python train.py --arch="resnet" --dataset="photos of plants and fungi (iNaturalist)" --horizontal_flip=false --translate=0.06 --cutout=0.4 --projector_out=256 --projector_hidden_layers=2 --target_momentum=0.99 --optimizer="adamw" --beta2=0.95 --eps=1e-08 --grad_clip=1.0 --weight_decay=0.2
Rows from block 8, named by matrix and row number. Rows with one number belong to one channel. Each number is 128 + 32 x the weight over the matrix's rms, rounded and kept within 0 to 255. All counts start at 0. Numbers have three digits each.
# convs0: first 3x3 conv (model.blocks.8.convs.0.weight, 192x192x3x3, standardized in use), inputs 80-99, a 3x3 kernel for each
# convs1: second 3x3 conv (model.blocks.8.convs.1.weight, 192x192x3x3, standardized in use, transposed), outputs 80-99, a 3x3 kernel for each
convs0.123:124138120077130149098101125182126043112136147099114152148155158137158128117146118163188135074158188106134173068097094089112079086102047138145102089143140107114109064066045143169117118159107146143102082102101129118128100120126121114113119121114099132118068087126093098108059109100115188197122152171127123097090126137099112126148132111126132144127108123156165145152199186138173149145150146094112134084100123106137153072082122076082110078075094091076098096110113100145154089088146086075109136153122081129151097088139140135201138115121156126104
convs1.123:114125131119119128132129132180195193163171184130104123184210227133147193087121130063042047108095038105153127131144153173147139182137155126147157158151119143153142147107110145106091171142102135170152139165156136157144100134157099128141091146149066065068078111126079124148150169136133160136129138127142145129152156137123150130094114115083113132087094100173182159163161133151179150132141137147152148132151141106123128077109123120124123114123121099143126089136110046097092063104105077116137090132158078116153096109128115150170092114152057079109
convs0.124:154140133146136143133119130190147091187145144135111141162162173166176173146165186127108108138103139097093125091082091171194122142144044141128089131134117150131101094123080164166074117106052164127122179163128106102138115117128125117110077107117103119116083093143094116147086123096147124101147115100148142126146135140124117136162137126138107135153120147142121124174153102189161083148146135125122165137139162109131147096140182097121167113108138116120095107102117119126149096097161068103142125097098118123147119124135107125176109136153107142166
convs1.124:086085098075078090075075084129134141099104110087080073096126165105156180093103117130126091160145109097143140122157190180185209229185178100145170162160121140105095142122109121103088112101072157151159153138148150152147136138155132192187121170161140111106099136144095155177143140143145134153143124122151150147156158160139147145061101110106128128097124105134199186149151132149147130150143146153148150142149145096128104117175167142134123106106090123131114097104105101138146107147158120157162086121160089152173115135148064119154108128149132126138
convs0.125:106124137120132148132116140155149123146147193116112182149147146147161151110142145116120158148164190182151139101116083152169066076097059086123136118137155153132140120136071170161068104113058111122129169146133122093111118090110102099094080094081097077141067089143128120119079110114145158127133126097119127118116131138128129136118119124075104119094128148118160102182197142176190134105130131114140182134145169147156194107142188103130176114102113117114084108110093082065138050076145093109120056088132063103168102121164120121139109107131079122168
convs1.125:114124153095120146088107139132123129098117145093098129123145178128142195099119155095147118114128066083109078091113152147157196221155194096122157128135168122090108177137094182127081148123076144162141136155139152165138094128164119174188117175158112119106109132134107139149142138139139161165123143139147123120174165134143138121054101109089107122081103114133151181131128155132113126140133120156141133145142128130145097105138108139136131108154108121170101094157123105127116101150137138162149104118140103139161110140133083105147100102142113123150
convs0.126:140143130136151143155151157155136146114119099054082070174173162150144145151150147154150137093139119106106112128127124100123109100109108061066067049069070093082092163159143155167142151167157115126147115134134140151140081080068072094073081094071102092053088130077097111077123117108087129067063074059149141133138146143148148152094113087105108100114132129102104096073082076076074094171169160157133128153124140130147162128134173134150192076085085069093096082106103123117113111123122115114114106110099135114108150133134132125151129129159126127159
convs1.126:118113099117116105124129123124128088130127097179168139120115131149143158145148153171164181158152168158151164158149141113097103085086098197165152141111124136108131150141130137116121111087100109116110108108108102098100093104104089090087103088081127110105086071070057063064123121110105114108091101103126127123111110112102097096100091106121100114154138135122149166127126146122112101122126126108112114097100099071092119111116138134140153105126129137162162147172156115118125091087098056057074124124127122115118123108102123123114105112110098106120
convs0.127:123145132104114112103104111106150110100148146108102154159167167130153177109121135120167153126135150106105145133090063112124080051100053115125138092145174097121136049037063121157134078121112139165150093116103063095098119106127137114118127095117094106124127091095132089113054103118162199179133136143118126092107124103106098112142154130135151125123116098136147170152196206141170164164170152140118110132102109169168166131100101124102100063050063109085086095079103146145147152097106134074101152164137118133144118101125182146161155115122147121102
convs1.127:153157151138139140134133138160166171158159164111097139189202195182164173114085139063069102076085090138169099152145148181150101182165137161161110174139116134146157141135146144154153173145151159164151138125138129130132117145136134130131109088103096081070141134135144146140146147132121124118121119118153141138154150144147159131073112112111119143113116149209197146173148113158162129135147142149150146157156143111105118129107084119072100129125116142161136095138082081095059128100063098092102101152129118147141114130134158167165122132140097091097
convs0.128:106102111104087116126093142117112109120115130159158185171164147164164122155146086127118164107110130106074144133119100135163147134142128125113123146128120107130089127154130136184156118146118136120133104150165092102155138125117146150137113111088136115138150120117137108064127106125147173147141141126121115125110101129112091138118151084136141054149144076157140148150158131111124091135115125132087090134098117172151143145109085145095077066090093082113129058083068162115094179120085140100062132149077164146065135151078213171095193149093161118055
convs1.128:151162151117132120107116103136138112132130101125096083147140087178120077122085068117120132107117099107135086155187099144170094125139097107171113131152103115152115124170121113159121128138114166173151160161128156178149171154086202179133174168155149159110164164120129148111149165199143155190127157189125163173136182185141192179098096054130098062112095065161135148160126127187155161123157175130164182131172182109188112146195119128178124114133107092135145085138139128130070161145081126118104104146112109144095075133093139118092146100083160117109
convs0.129:129120106142120101115102090079065075067071075146142129148122136137116123128111125089093098087086092138131138131132136149145155148137153050049025065072032103100094178151145162129151170144161106125145136122137150106118154121176133097147187147197130103130128088107163134159144117128116095121167149176139141133143131131120122124083083063078105085106118118074078070069051046067052061129122114139124119105105115136108120133091093092057059141116149130090121173145172147128162140105139165132165119147108095147130116126141143112134144115146125094135
convs1.129:119121112129128121137134129139143154170178179191194195167150179163135169174158194227221231203190217206185217117134140105118127161149141129105112124090083107077087124122152108103124115110115103100097109109101112114106130138138132134138144128136127130134136129125153152142104105082105108077089091073096085066093078059080076057136118117125111096103091074104125131131137135108113119088080060084075054077073054104106145121123165130121177133152146175198192212230205158152183142128147155147161068081097076086086078078064132130146149144163163171192
convs0.130:140146123167143127135150117090173175107146149102079112168171172147157172131129140118157120187168128123152105151088050123126085097088052107125125102139138096139134105098079114145114068114078122113136133129131120121102148127124134113127083061111141143137137092119119088122055106107149177143107113071130129083151132098140134116133131136120131122132118111119129129178188154152204154161151129184131105163138123190172152145097105128104117091101092086095105077070100163143127159091094117063091108107120118105118144110119172117140133132137128122137
convs1.130:133145148136143141145143139150158153163166145108104117168187146178157118129079105091087113114120129147159093125121151175153131157158146122138096143104117118110153145167179128157158145141156166164151165149127151166127105105101144120097151130112137090079161140125176164149144158150146160160131143142138139135145158144136149118132146119152134120146131138184182150159126133147134127126147140132147140137149134120128139164139085143115130096077083056088091054096075115105058155111065145108116100138106142143107140142127156146136141130114132114099
convs0.131:130130117119134127143101083158119058148155135139157178176175184127142156101126151153151111144179153148132119052068096122121083117135055145129104131128123129099079100109052128165118089113086133130142165166132143169117145128113110106117077100143120132124124125129138115131119113061141174148143120120111131099104141120113106110143107113136101122138103132163183157165215185167160108158168157114144150101111139155200189092134167106131141071087082072070081099098094135145129069113137075089136091091096107108129093090118132139192067106148074116157
convs1.131:097109108091105102089101097156149149142133104145127102109165188109149192109117137143138132122126104085138144137147166133150157161126132098130140167155140150129135150136151120118119151135126143144134133135142133132127105114125147170178150151152127104094142151149125148164130122107125122112122126114102085078123121120114106103100133131104132145117112125167190159161154153183176172107092085113106098120115111067103104101137179114114139096104089078105072087129079100125127112135161118117153059115113089122133111103114089122158114114146124114120
convs0.132:150138130150150139145161139151132146116111108099103105148145141151146122136149122172143135148153114139147108117131113087114087053081065140136130125121139122111124168146139154165151150185166102108115089114108142175156096110110106129106097129093046057062081085050106095055160124123124130118092140117148131123141146127135148120098113102122136133163178159186171136123161125094125106152139136148146125128134113086151180111158174105164190103142108119147127125133108078109118093144120099127098128140130136151165147154170083120124084115128079104111
convs1.132:200199192202200198205208199139132113148141105172154144120123133150154156128126144123138140135135153130130144156140134132106115114078092140106099109067094131091092118118117122117128116109124109119110115135131114130121084095112120128115114118111096092117102077107087081098091090095099115104095115101098097089106108098099102086085098109106105117126121123078085102102092110116103103082097089093108099097104093085123113073098092095099076140159135140153139162166158087079097073063066060032042094109088100112093129130102104101091091077083084080090
convs0.133:122112130109098137133121140166127110153134157127104143139137124143138140132130143133136138128096144145149124085104083157171068116137067116114124122130140160143146125154090156167084082112088157135119181152111136127109130140110114115090054088095107128134073097133080113118116144113126125106114122114136131125121122135123129139093070116094081128135107160135150096162169121160164095110123153087107183128131160143160180126172188126163168155160125150137083118122096097130150060114154032104120051072140086129182121130162109134158090132158074152172
convs1.133:096099122080099120076095111137133140078114101071086098076142167063136182071114124114140119129131091105128126096135169156157192221147149092128164144141142157095101148136118133113097105099066146158164153160163159158152100121149118177181141195169136134126122160171109156170159142136166165163158157144159139128169151149149141142042103126066088120038069097140170168159147148159123132159131130163138142158145139118151097110157142129146125124163122135170105114160120111147140091154165134187178099121163078111163110128135062097174100122174116127162
convs0.134:107106101060083090075063053128134117087093119070060105149150159114120150086106158166173172138152168145130129136116134145116135150141147105103086098096129116121111070059059128101083146140122142144136177154160174145141115104114094086100100098136123117121112114114133118141125144144160166172178167179120120110112127122106112104102086081115109110098112103187171152180166182220216164142128123117118116094103086126135137057090124077127146055050052051040061100072115150144154092108115087091124091077073085082118084088095138121147118115135115128161
convs1.134:047050055031044056036041054144137129130123115098094097140154159133122147123100125124130141138130118120131101113139138125128110114102098111135139128121127118133146168131146155117140191151170120119118127122123138133126080081106120126145142147145110088089117126135129150147115121105127133118115125118166160143172169150167169152070087109101111142128131156149159146167171165163171148156163157167165158170167158056070093076077097108122144082092076070085067081098083114083065114111113116143160099128143104127148114132149148152156140132143136127131
convs0.135:107142134116104089144124094131161127075101094101064087168181175135163182088119150152196161129118094139092087101079060134142117071090066114148120092109129119085113065072049144168134076117092128132115143137102113116082126137150106121114054055086115147160110094110122069098096139141142159133135090093111107090115106083137122105076108124080112131113120111177168152156171149157144116169174164138103094131098095157172190095090141097115134069096108089076097071054078145150180113095113096054082097140140091098127122076100186145154138140148109121149
convs1.135:113112104098097092105099094166159150160161142110098130192213191165150155107073110097114138106105113145155100114131164139166132171180136125153130141125146105116151157144146137119154132108146152163155128130136115121119098123138098110136104093087112101095121114133108116115149135127136149136119139130148150152149153155156179148094108099112114131123129147203212177168162175151170133131152153139154155148163154104109131121116105093064104100114095128141123066114099108111071111099074084086119116172156121142150114133147181180165137137141103090089
convs0.136:140132134141155144171162159149139133080096068046058061159162155138144139150142138197141130104141110127115115142128125094093090066069085070087072075079079087106122180155142166161143163165163118129159083138136143175165106109115084104105072096077098091064085117069083092059148108106096124102087088094145124128148145143160147155071093092111098099140136148145116104089099092106122125170159160159145139154144141130155197123141192131160197104123103092116108096116111118127129120131137105105098096121112146129112156146150138139157141131161115121135
convs1.136:163164143168168156175182174144143101150148107174157135100101121139142149122124127161168173154164181166163169161156136118106114084075082184160152124101120131102123140141130130120128116092113116119111115115104108107096096096107114106102105099089136120123095066073052050058117118114111118107093111100120125120101104102095091086089080089119110118157152155105144135115135140115119101109122122098107107092095090059082111096093123126124126120140141131155158160164162106104126085079086047024045117119123129131124146144120140132108119115106107104107
convs0.137:101142121092121114091091071118166148036097131037058092135131111133146127124124128128177136098142143120136113110081092099046045089085079106146149082134164080137135046058041095095077110144112122144157114103122120122136118111089106103111115108124118145134115125129128123127058134103120172146129168128102116078102117104108107091131131131113133135093106102116159143135171169166213174140145123115105092120078068135133120112096103107115117085094092102105126121126149138139140116108114115084098118129151092104133086095118151116127137122137153131149
convs1.137:160161150149152153145145148169182156153168174072062095166187166145133131099078098075073098120111106149164102154138138180134116161144134137132120135109110122133146150151138151155134176149138150160132140148127134154133087097123101107121120125124104079075121116129145141144155170152153173154146158144136137134137143120141157129102130139129143153151140155153157137175146153170164136114137132137147135145155144116115150115107108124115127093096120086116115071119114121086069132098088114115117108139136126149140141139128158164169132135155098093111
convs0.138:113126124110127122102118116100082098120130135127151152111114127135125133166156154103085110090090109107097110186167164152129149114121128036057067091073047093061056190168199171133175195188188173185186134161182127158152147152182140125151150144165115123152100095110097089111131109144130114147168161178115126125116135124114128119094100093090108095089107092070089085084094087095103095115129122123142131128135126111135162108124156122137164179176195153130153124112129146164175142139137125120131113112100115131083092089077129145117155151118153140122
convs1.138:176173172170162169164166173154163161167175167173174158094090088093100111075081112180171188197172187189164178170155120121110079133102070133109140086079101109093099108117143105100126118108122138135126143139130135137127109092096127112114114116123119111125132120127137124130137131125147149135127125106110113108131135120108110094101090098059040082060040069121108104145121103129113107106119115123132123110109097075056035084064055089086076138134138162155170198189189082063075092066076105093105069089080067088078064063051081080081077073084074079108
convs0.139:154162154111132141125122110134103075134146136126129168149148156127132138097078117163188184091133163121128149120149147141195161120161108114164137056140156060093112088112150108159159109130119129165142127153111111122086110082094133110123127102141104113100106098110101096120099135153100164188156154166136146144114136135122117118106110102124106121119097113191223224132219236149183167153163161134144153131128136140118120121074109092061098090074074124103101111096114126099111123092132134116162105140126084132157072080113130120130128113126138128142
convs1.139:105118122100113124101114129143133134128119127131108141151165188141146180114124150097100105103099087105128106155151155188169130206164137124138116151138113138146120148117153125107127138118130099110116103107122115106117085107131113119130097113137078081091107119121109128147110112085104115097101106098138119115147138129143144124046102118085121150105127149149163136164164134154168132136137125144138135143140129079082090088109103111087116130141127134152116093134076078099084103114096100124140078128108085123132089117122145166180129145170113123142
convs0.140:125126113124125122147150141178160167111129114111120120166159147149145140134132137171147150099127113108118100135121125107097103096109111079090096041076055043072035158161133162157138145166155108090121119132124141165154100103064106113085118139121069073036074099046133157130168166134130138112096114092124123112125122126152146145107100088110079083135096096108113125058074084047062052156158150145134135150134130128140136150148165180177183120124123109121112130145132082105096099117125141157158139140127136122115117112116110092128113118157107109147
convs1.140:106100100111110111128131133158154126177183130231225204145160159158195184158192169148125154150133154141131144120098107075062101079055081196167133137093104132110120117109110099092092101085087084090079101103095098097090138142146114114107104088081161137150124099129097067099098091080098102093099103104119113104114107104113112096117119137094101136090096124089097114084083091099084071114112110107104099103092084140167171131157170126154134103114127153170171168174169160155175107102112066058078121118115096097095107095085103112105077091095063077089
convs0.141:131141142138154145149162167125107129109104110127121136100117149121142162116148152102102099112096096116111126168189167140152133112113104191180158174180174142145141150138166142137150143156167142129149136134155159157183093081094132133143095121113105107088108116117072086095114100125117108149106134176149156149149154136150150143125147151112151157104131124169183179167174168132149160139154167159168152171159155062110115078135142103154152146151126163160157131138138058090066102145089093114073129142110144170138136139130096121088056100078067081054
convs1.141:139155152134148152144160166125146159118133142105093092137161147123123119105099102101106087108133123109123111138161106126126080133095062085079071131111097163137123123092092128111115141134130102106094124134125135140126123116103122130105085114097114111121155158143110126116089101085121129115122132112085084078122120111123124104144127130131116126138118110092076077119112100145128112085087084119121113121123111134171134130169120134160088078091091107130129135141145120117103138153105063096087131140127134135116152142129093090121114079092106075096
convs0.142:110118123125109113138135141127186177111120111087059083147162157145150170133137161180192144172127111148130130120107081138138110072073069108125124103104128086125140098115098128131131082097102113133146161150135119113122162175162111105114054032072152165151116085097079066094104159153126117137114087104104088081123099095142130124128132146130148141140136116116103120146126136143156162138126124140115100140110120161175183115125165109117145118136133095093105054061079170168157124084113083054089103132140115117133122117147170151135138157161108130139
convs1.142:133144140141148146150151147159171158167165143112097118185199168152142121113069086163152184169158181169190147120114145161140120170162137120150129112111130107114151111118146103103126100101132120139128109112102106125106073103110090097085120118091125093078084077095104113112149148135154171146130151122135133138116124121115134107123139123163153149162161172210208164179159167145169146110130129113122118111120110105109144106092059105075096091111092112126123098112103108098055100084044095093098120165144134151126145159158171162135146129110116096087
convs0.143:121124110118118107113115112109107088104120118105116108165141130156126118161134113072056052046061066079079111111110116131137134121136140074069049088075064081067082167142126146133124140126144076084115091094115106101113171148177144124158177155187145118141129111131158139168136109080098095089097097123129135135126131138129133148104125117119153146121164154033041032031024020040031060119128121117124111126134130166136149155120135167144142169156184151133161187175193161140161143123150179150177139169149147179169137157158178150164171129159153121155
convs1.143:131137133140143138152155151149146143138152145163164160163137167158133156172150170186180190179166179188167176139142138106108125134131130137122122133112108119115113117107122110088101100089091111111109109117113109120122148162158136145156135133143147138142146135138156155150114124109104115101094108100100092081093089079087089078176146143162138131151136118105113117120120130102113128099092076091086075079079069140139174149143181166154193137160142182213194202234204196184211182167183191181196103102099105095091106092067132130153146144168168178198
convs0.144:133131124132101097132114120141190188156159156156152136127158194136148158139144157103138121124120100112125103133111125114089118114085119141127136137163116096171129126147134133164163126151134090132142089138174095124136137149136167161158166131114162133109191134106192143087133120110181158121165161097147144125136140114142125125115123102126128096141130089147159136160194152113192160177165152195161110178143128200166123229143097227144091103109101090134143094118126180146116215133082208133094148115110172138082151139103164129122154132131161140142
convs1.144:169180174164180165158176161128159117128139085114124096153117058154102051118088072084095133068096136149106084127092064149106080115090059139143099144124113107096131136161143128160158150163202179165173187167168190187166168132082200144080191145102151114105172137123203152123155185223167179209158172195158166179160169181158181166107031046131062074121081109147133144137138144159126129160179191164187189161180179163135100201173103142163102126132091078161141068161126128130108171142081120134106146146116139131092114129093169132104175152114183150106
convs0.145:121112096124126110109111103134126108127114106097097101168150139159146132127125118134129107143156130126141149121120125125128134138136147017027029025040029070073052125133120122126109100103112186149143169128127177132135125118126117125126106115128122124104137140123133153151094093070098102067058067081131127126131131130120132124133104094140116107154140128014009029017028024007019013133123124143134131126127124165128122183159158171160158091096108093091097106119112134123126135139147128144155138127126124116116152141126144136122123112124092087107
convs1.145:073069063071071065085086079133127098106101081142128100152150153179172179198194200186163159160136139138120142128142163068073117077085105169159156139121124126104108149155157133133140110106113144156158148156154152156155144162166154162168129134139163165162168167160143148147172181171156165153153160152176183176164167163158160154136135154130119139153146151134134164131109137122100132177182180164167164156161155102131165144168190172182201079103107133161169150174170153161177148152160129141160155149148151139129144132119108115126124125135157164176
convs0.146:120109118131097137136106104179113074157095117133107155179152127164149103108100104118087088115075118119109097086096167156071109159121070095123141103124115161112080088107165123093069162106041180153152161109152142149142170141134164129125104126134146130098132137136102132142134133130163123116164123110125120109130106125128125123131112102101108106085082138084136179129131152191135048152148124149147157137147154143113101118124130090140178128132139132112115141132129182142109156162156098160198131109107088131148073101133143168149145157152126115192
convs1.146:106123123102114114120113114105136127099125134125111101078122131089129124140145072140117070150155116124140173132145154189167153201197175166172170180160123172151122106101111100120132176185156123117130130134129122149158074102148138179142098131122096066090070082118055114136147160142160166138161167146130125114153148144157156138099126113078103108125128115144200198209194162211195155134125118153156145156172155096115115101142177139167103128132145133150144151172167096128176160167186148130149107124143110144148145150140091138175136136159141151150
convs0.147:120138146127151111168165139120117146138121110103137136135159156173206180145168120110137134114176123111161131102107086120139115129137101129144140099115095077111073112173133113189164094148123121127114126172153098142116109130121164213206109165130109109094147186170125169130122155118132208139140195115122124132131145124145147143163133129147123076143161118143197177148201159095124095141139138173167143163176167125138133189206184126144119049078088092142140069101078111112087172199187148177154130084105127102094069119124123152134165158164144134124
convs1.147:149139124145140122133142124102089099108083083121101105136148153190190200166177153174179170097094115111105154150153161159164158173145146094124137133159143138159124099113136112119152118150158125130124145136132131105120122144155188200162177166124105122137143154146136126153116132135109124113121121118097099112114124127115122114127113119116119144119139172128152153160164136187183168106116115103123121105123117115133118133156156143172161115113115152155151126158124114134154150154162178159159088092100087123125086104115110103104109121116161150143
convs0.148:150142132141146139127115128128117100110102107102105133145135121152144123137130110090099085080111112112107128113106101132131093152141108122096067131138084131125114135139136126118109144131118120100117113106100162128129150172165155151157173186178126144140127139140145153153100120087090102096115112111135142139132140143112116141165103040194166111187167161048067095067073078113060083116118133106094125115077119164144128157132119136123104124145141134141148159184159131169177128144167136147157148126096164172150164166166133159191132125161112117136
convs1.148:113130134105115114104106106184176155159149122153134118134129153122119144138145154170147163171152163169151172147180196138157186138126143122132144106122133123121118127148170090109149101115152111105108111107110121126123141142150152156142141142130128108124129107100158145134110095089116100083117109084088065057095082075103095084165174210132153198096131168116132147135153166144155175081055048090073061100092078146146189154174215147169184156180150182204187215240202185193255169173225163179200113132149097110133085089107127154191150141189167163195
convs0.149:134143136129130131129122136158112126119118108108127118090082115105113137123134161141132125124137124114127156167161156163159161128114136125118085099113096069089072201167178181150180185164187174171228179198205201207215096084096092086094115101110109117078049074060049051073156148135138123161145151186141144146134128128127112123094120121078121130077105121104093092092088117066087110139144141144141138142134144079099110092118120123134148131127140135134126117116105120138117083113094078086115134157107152181125129146125058062089081076088117108092
convs1.149:103107107113117119128135138128137128145156132157145113077090092130142118150147135177176180184189190183185173131135113114109085153128097120087088094068087130106111109105128104094121106097119083088078104110104092096087061040035093078069085076086098119126120130133068085116102109096113125118093106093117119111122126118093096086100093110111112143150146163079098093089105097104111094115123117123127118095093086096123117111145131115146107116138169155170193179176180084117110095121101080112106118125124109107104127117113049068089064071094055071093
convs0.150:127089110120086111128085121115124126131133133144118134128163164153169173152147138127102125120092123127080133125101110128122146105107123142098121102094130108112120115150140120163171097137133119111141115152175101099120126173150162172191120119136154128122173119142145099128123104140145143170132121138126108120120112119134102123125146102134123100151155110136109125122127131108115099146117118156109091146101111187136113215130095188114073077120125074130167071108115174146104218136112164107102171129085155107065148118098188157074222157096181152084
convs1.150:145196169133170142119146115098144136106142118113115118145124058177131075123071055107112176085102138131147120159144086159125075133125109123192141138159112110138115092160143094146146104146140183206175178179142171196154197159086217168083182150103178165114173157102168164121151180222143162192120153188145177185144187184140191180109057043121071063125081088171144184169132166187144167143175184141174183136174177162177121181201116138164111117162164095176230094148168140152105183166089153142104115156115121145085109150097158123090167108082185129115
convs0.151:062058090045038066090084098105137136102094119101107117068079101133131146114129134132114119087093124118138155135153133117110124102119125108143180081118139104133128175175168132127157161133145136145147110112120141125157121136138142137199124140179127116129150134152142139148197188182137149198125162181119097103094086085117099097065088092103125094121142118139163176077126132099115113104037054124118058112130103069048076147130121152179163093139154121119169115109121149102095177148155173186175126117144135148113141178146098113077164171126149176162
convs1.151:144160153139153153112137141104090085107106100125123116071093074110120108137127104135122141120111144136123159125091079130086076146125079113140132094117093107103076135136166110107147112104125109102088108116101109123107082064071132137121139148135091074100098096101098115126099102097122127101110120105111107109124117110136135112098085102084082105104118137119128144145143138141140133107107104119119111133134120123096088134110100173170161129158159133159184106132154140109128144131139162160164113129139128149154114153157158117091175139125193164161
convs0.152:120127134133143133123139155080065094121112126144134126061083118123140133167155157113110115127116105112106133136166144126159127100117076142134087154155138132131125114131128111125108129141109167152158157138155101118132095136130148175157133163107112138125126155127100105089096122094122144109118159141124130127118125108117125126086095120075092115071087107132141107119152121096124128081109116118136120125135142075107141131165154149141142161193167181203189125153101058107090112170120083107064108111091147171156110144140100120100086111101109121080
convs1.152:111130145109132144117145153091102104148167176142140118149156144137152150103099110131122125147128138140122134172159113130119080172104054084070090090093091112110111087097122120105132124120138122125114125134121135152138148108125128129110114114104117081115130104120096087092118124130130141138113126118132126118152151137119123110103108112101092104093084080087058081090051071108101120129138132143152146122131120125119070130124075119107047067096078143153156141156150107064072106092071068083081097110093101096082118100089110108115095094101101109109
convs0.153:120122122113119120152142140096142131062076075064085094138165163197206219149145144162180135131134103167153147122094074125102088130079064154133137081110127132139157127112104135138123109084068101099102122127101105111117123180164151179194073057082136164141127127138102044079122148131123136127146116108115116100107115112148138132110112124084093075140124092167133132110109113146166160139144140146140134165160136165209222137169196091096108119151149102134156065055099158171138175156180104080097150141155113087086153140146143133135156165189110105127
convs1.153:191195169189194180193198183150156136153158124139129123147150170185172184134102121175154189143141174169180151104107116109121134107112132145162167119114130129138128144138143142145155122102115161172162169161156146146144140162158152143124146129116151172156105106111107099104159165174149164158132148143131140139123126119114137112110101077111090099140117153180177173160162182147152153119140143121138136104115108155156174133121147137105133124156140147179201135176177144168157149144135130117127084112091119124088135142122156142112120103098132124129
convs0.154:080092104089083109116103054139146096085078057048016014155158171181188205162171180106149126145145141131131106080058071083086082073063105128134057127121047159132088075083075084107107063060091160156133127147135109102093139149157145150185115114136102136143147140167141121141103138121143140144137106117104125120117127133123117100143084042149106042182151084147145113170148112184177145106103129144137166173175152126136148134165182157199170108096103096082095077046064108133163124136203132143154124110071130123070134134101109109194116114205157170214
convs1.154:085089080081094083082093087122112102096087085080070079110117179093122189087119149147168180151146151134168174085099145079102145138129141110148174125143133150153120178149203133113176128114170158167160160156159157149153129155148142170167139154148135129145140151153138164164141139121152152124146136114167156139176162146157149132073077115108111148121152177164212198178221205187210192159153147173160141165152128104098123115128164142164206136149121161185172130148131147165185129158189138177209126142154116142165128153175152148151135137154148156160
convs0.155:113117099120119065119073087116117120088082133089089110164193181178192152151136078094141138091128126121105124136112091120088090067058112144093092088096120072098106095085084096130130093109098140147125127135130120110137117158202138190170192166087091132174113140150149122094072098124096126148135112101104125101101118091113081090124145127088110115069106111124111091115137105128134146171179136155137071152097099145154151177142107141110084069102141092143159135149115108142203155180156198153093156117113105105132074118148182159150210142091192148077
convs1.155:106109099086096084084094086149176153114127100114106109185130077167105123082124183155175239188169185189133135172175148133119107155125131142111122129122155115138147104147155135141171140155167099112101100137109131149117116129120175164138123137130105101143170135150174145133107120128116129128123125117118142132142159143139153133164120150129104131124117127151123148162161180187197218110137145128149155134144146123112097171130106103116126097115141114159202135169179176126147191163172142166184153156140118119127077100102148162156149147164152141176
convs0.156:131122134124104103131110117114149134134137132095066061155182171147166157140143117143138149106073081116091084135130097106129106090097076131117155106124101107124092092115098140179162127170143128148138118137140092122099119182124162205170170205152123160155131126128130136130103120125139141140148151104115101089107102096115115123135139141122155123107118080122111131111127100114137136184200186146137115132102107193214186173179145138136134066101086092137133109168141159203139163171138147143136167168166137151127122100083161175139127142123131122094
convs1.156:119122111118124106127135119201193191181183155176170171196173175167147150085085097115104164095070117157140124163146151131131112163143115116125104141115099142133139088130151112148180135146163157170150131144143112120126182191159173167127114076051160171139171161129119092089162157164141138140127130132153156157146149142127146125127143140070084129099084133189180180159137163190155156146162162143155152129137127193180166199175156138116101114112124175185189168206155151153142174146116125090078118154111106125111092104107165158154132142146127122129
convs0.157:053045061061088055059059048051070090101097104192187169120100117134132128108093102099091121132112095148129123139131132153145136156133127122132143139144153124126105120101135121091115191143145131131124145142134158142121166125170200147186226189193154119177192126140187136128165143181216167179245197195060050061054089073065060056111098071121134084085100077145144149140156137136128106137127110143163119117122095114077084125098087122076074113083132142079134140103118161122141197161157207185193154143102152138108105120119167175154168179182136141134
convs1.157:105128128097118113091110107149127128149133125164169155140135154131127152123125156173168189145140163184155181103119104133137110180160107082089118099108128118129133134108131121093128138125153114098096116109103119114108095109122122128122139134129090085109102097102141135135091095082110114093101108089119110099133122110133122110110088105102092125095096124112138157121160176139164176120108094131122107136127115100085075104088084106102116149149136153150145154160139137117141136123135156152158093102115098100116095115129149121126138105109156135140
convs0.158:126106108129109091156133117106152152082083105096075084165171158211199174153143123134146125143150123164169140086088062093104093106081053110114165070106112089114088108123098111146112080105073115128109126149129106145110133172141158164152103104106149148132160139138126114128139141112146172122156143086123103094128114101147130120098094107096101081115126094154160152134170148130156128164128126191141122190173145160161139178163154147139120075138144080116131038053087169157120193152136147125120092084125090101099091104110162162131164125114136119118
convs1.158:179191174191203187181200187123110103111105084114113103129156140175170129149132118166153168103087144138114128132126162138143144140141144119125130151131117130125128147145145151156177138153155149156146166163155152137127094153165151175149147142105144155156141146139124107126133143163131142156119130139122115127133131134130135119110112073126108109140119152151169180168154189169155184117128127123135136121131130126116138170155165161142150107127117142168175110170140139147160164138123144097119101122106120139110127137127144127114146126122160141146
convs0.159:090077114095091109083075108128100120128095127061063102117109062152131051134083066134110130117102113105098112128097094130071096107083113153137170095121171096106150139084068164101054142104066119107157169137170140117164194140075225151074209137098136135124156145132152152128178139104179151107126123111110107117116119113097106108040085114024083129050100135161115117137115129106095138103123114111126108132129119091091063103116099102139144161121125185137135163137124139151114177182119193173118085146183026120193061131181140154093144132091151115107
convs1.159:115146174101135167091115152124129125102098101084098095131120124137103100090097113150116120140099098164121089103121119102105124168128149127099104125088129116092162146120103182111089170147121136141114124147124119149117078109139083146147087146142084096119068096127101109141119133115113132108105111098131105074146127091141126090113093112108088125122089128135117156166108164160129188114106083130127105132129108146132126157124112126093100114145157192187172154167159168150161171153153163173159128115104124123124122109116140142189134142178114147182
convs0.160:116117129107132111128112088149127089163157127099118140161156150159163157137139113104119102087141111077117096066081107123150082118154048127116097136167101122104092105142086166198112152180062148147138135170129097160122124162117149189166109173129107149111111166162113140143097157103138204125117152093122129115113141119130137133154116114150126113165122107108139112125170119125132068114148146098109149116105138149177152122154179108162134102119095113147128115148116108174131117174192074123144118117126109139122108113124117172196106132182102118148
convs1.160:088102101077091085075089080140161128126129095115105070083141152119163160108121095161096103173124109144164180130162174155162184202161154122140142148139105128108099123114140111099118128127119144162151145143140140153141113155141127189177116149155106127124095133139080139161158154138159150132173161139144144136155173154147157145120144165086122170078120144174206162164158136198179181142132128157152143156159142123152163141184192122153125127127119166167155165192145111189197120179202107141162087130150082111141106101124089137184109124158122133146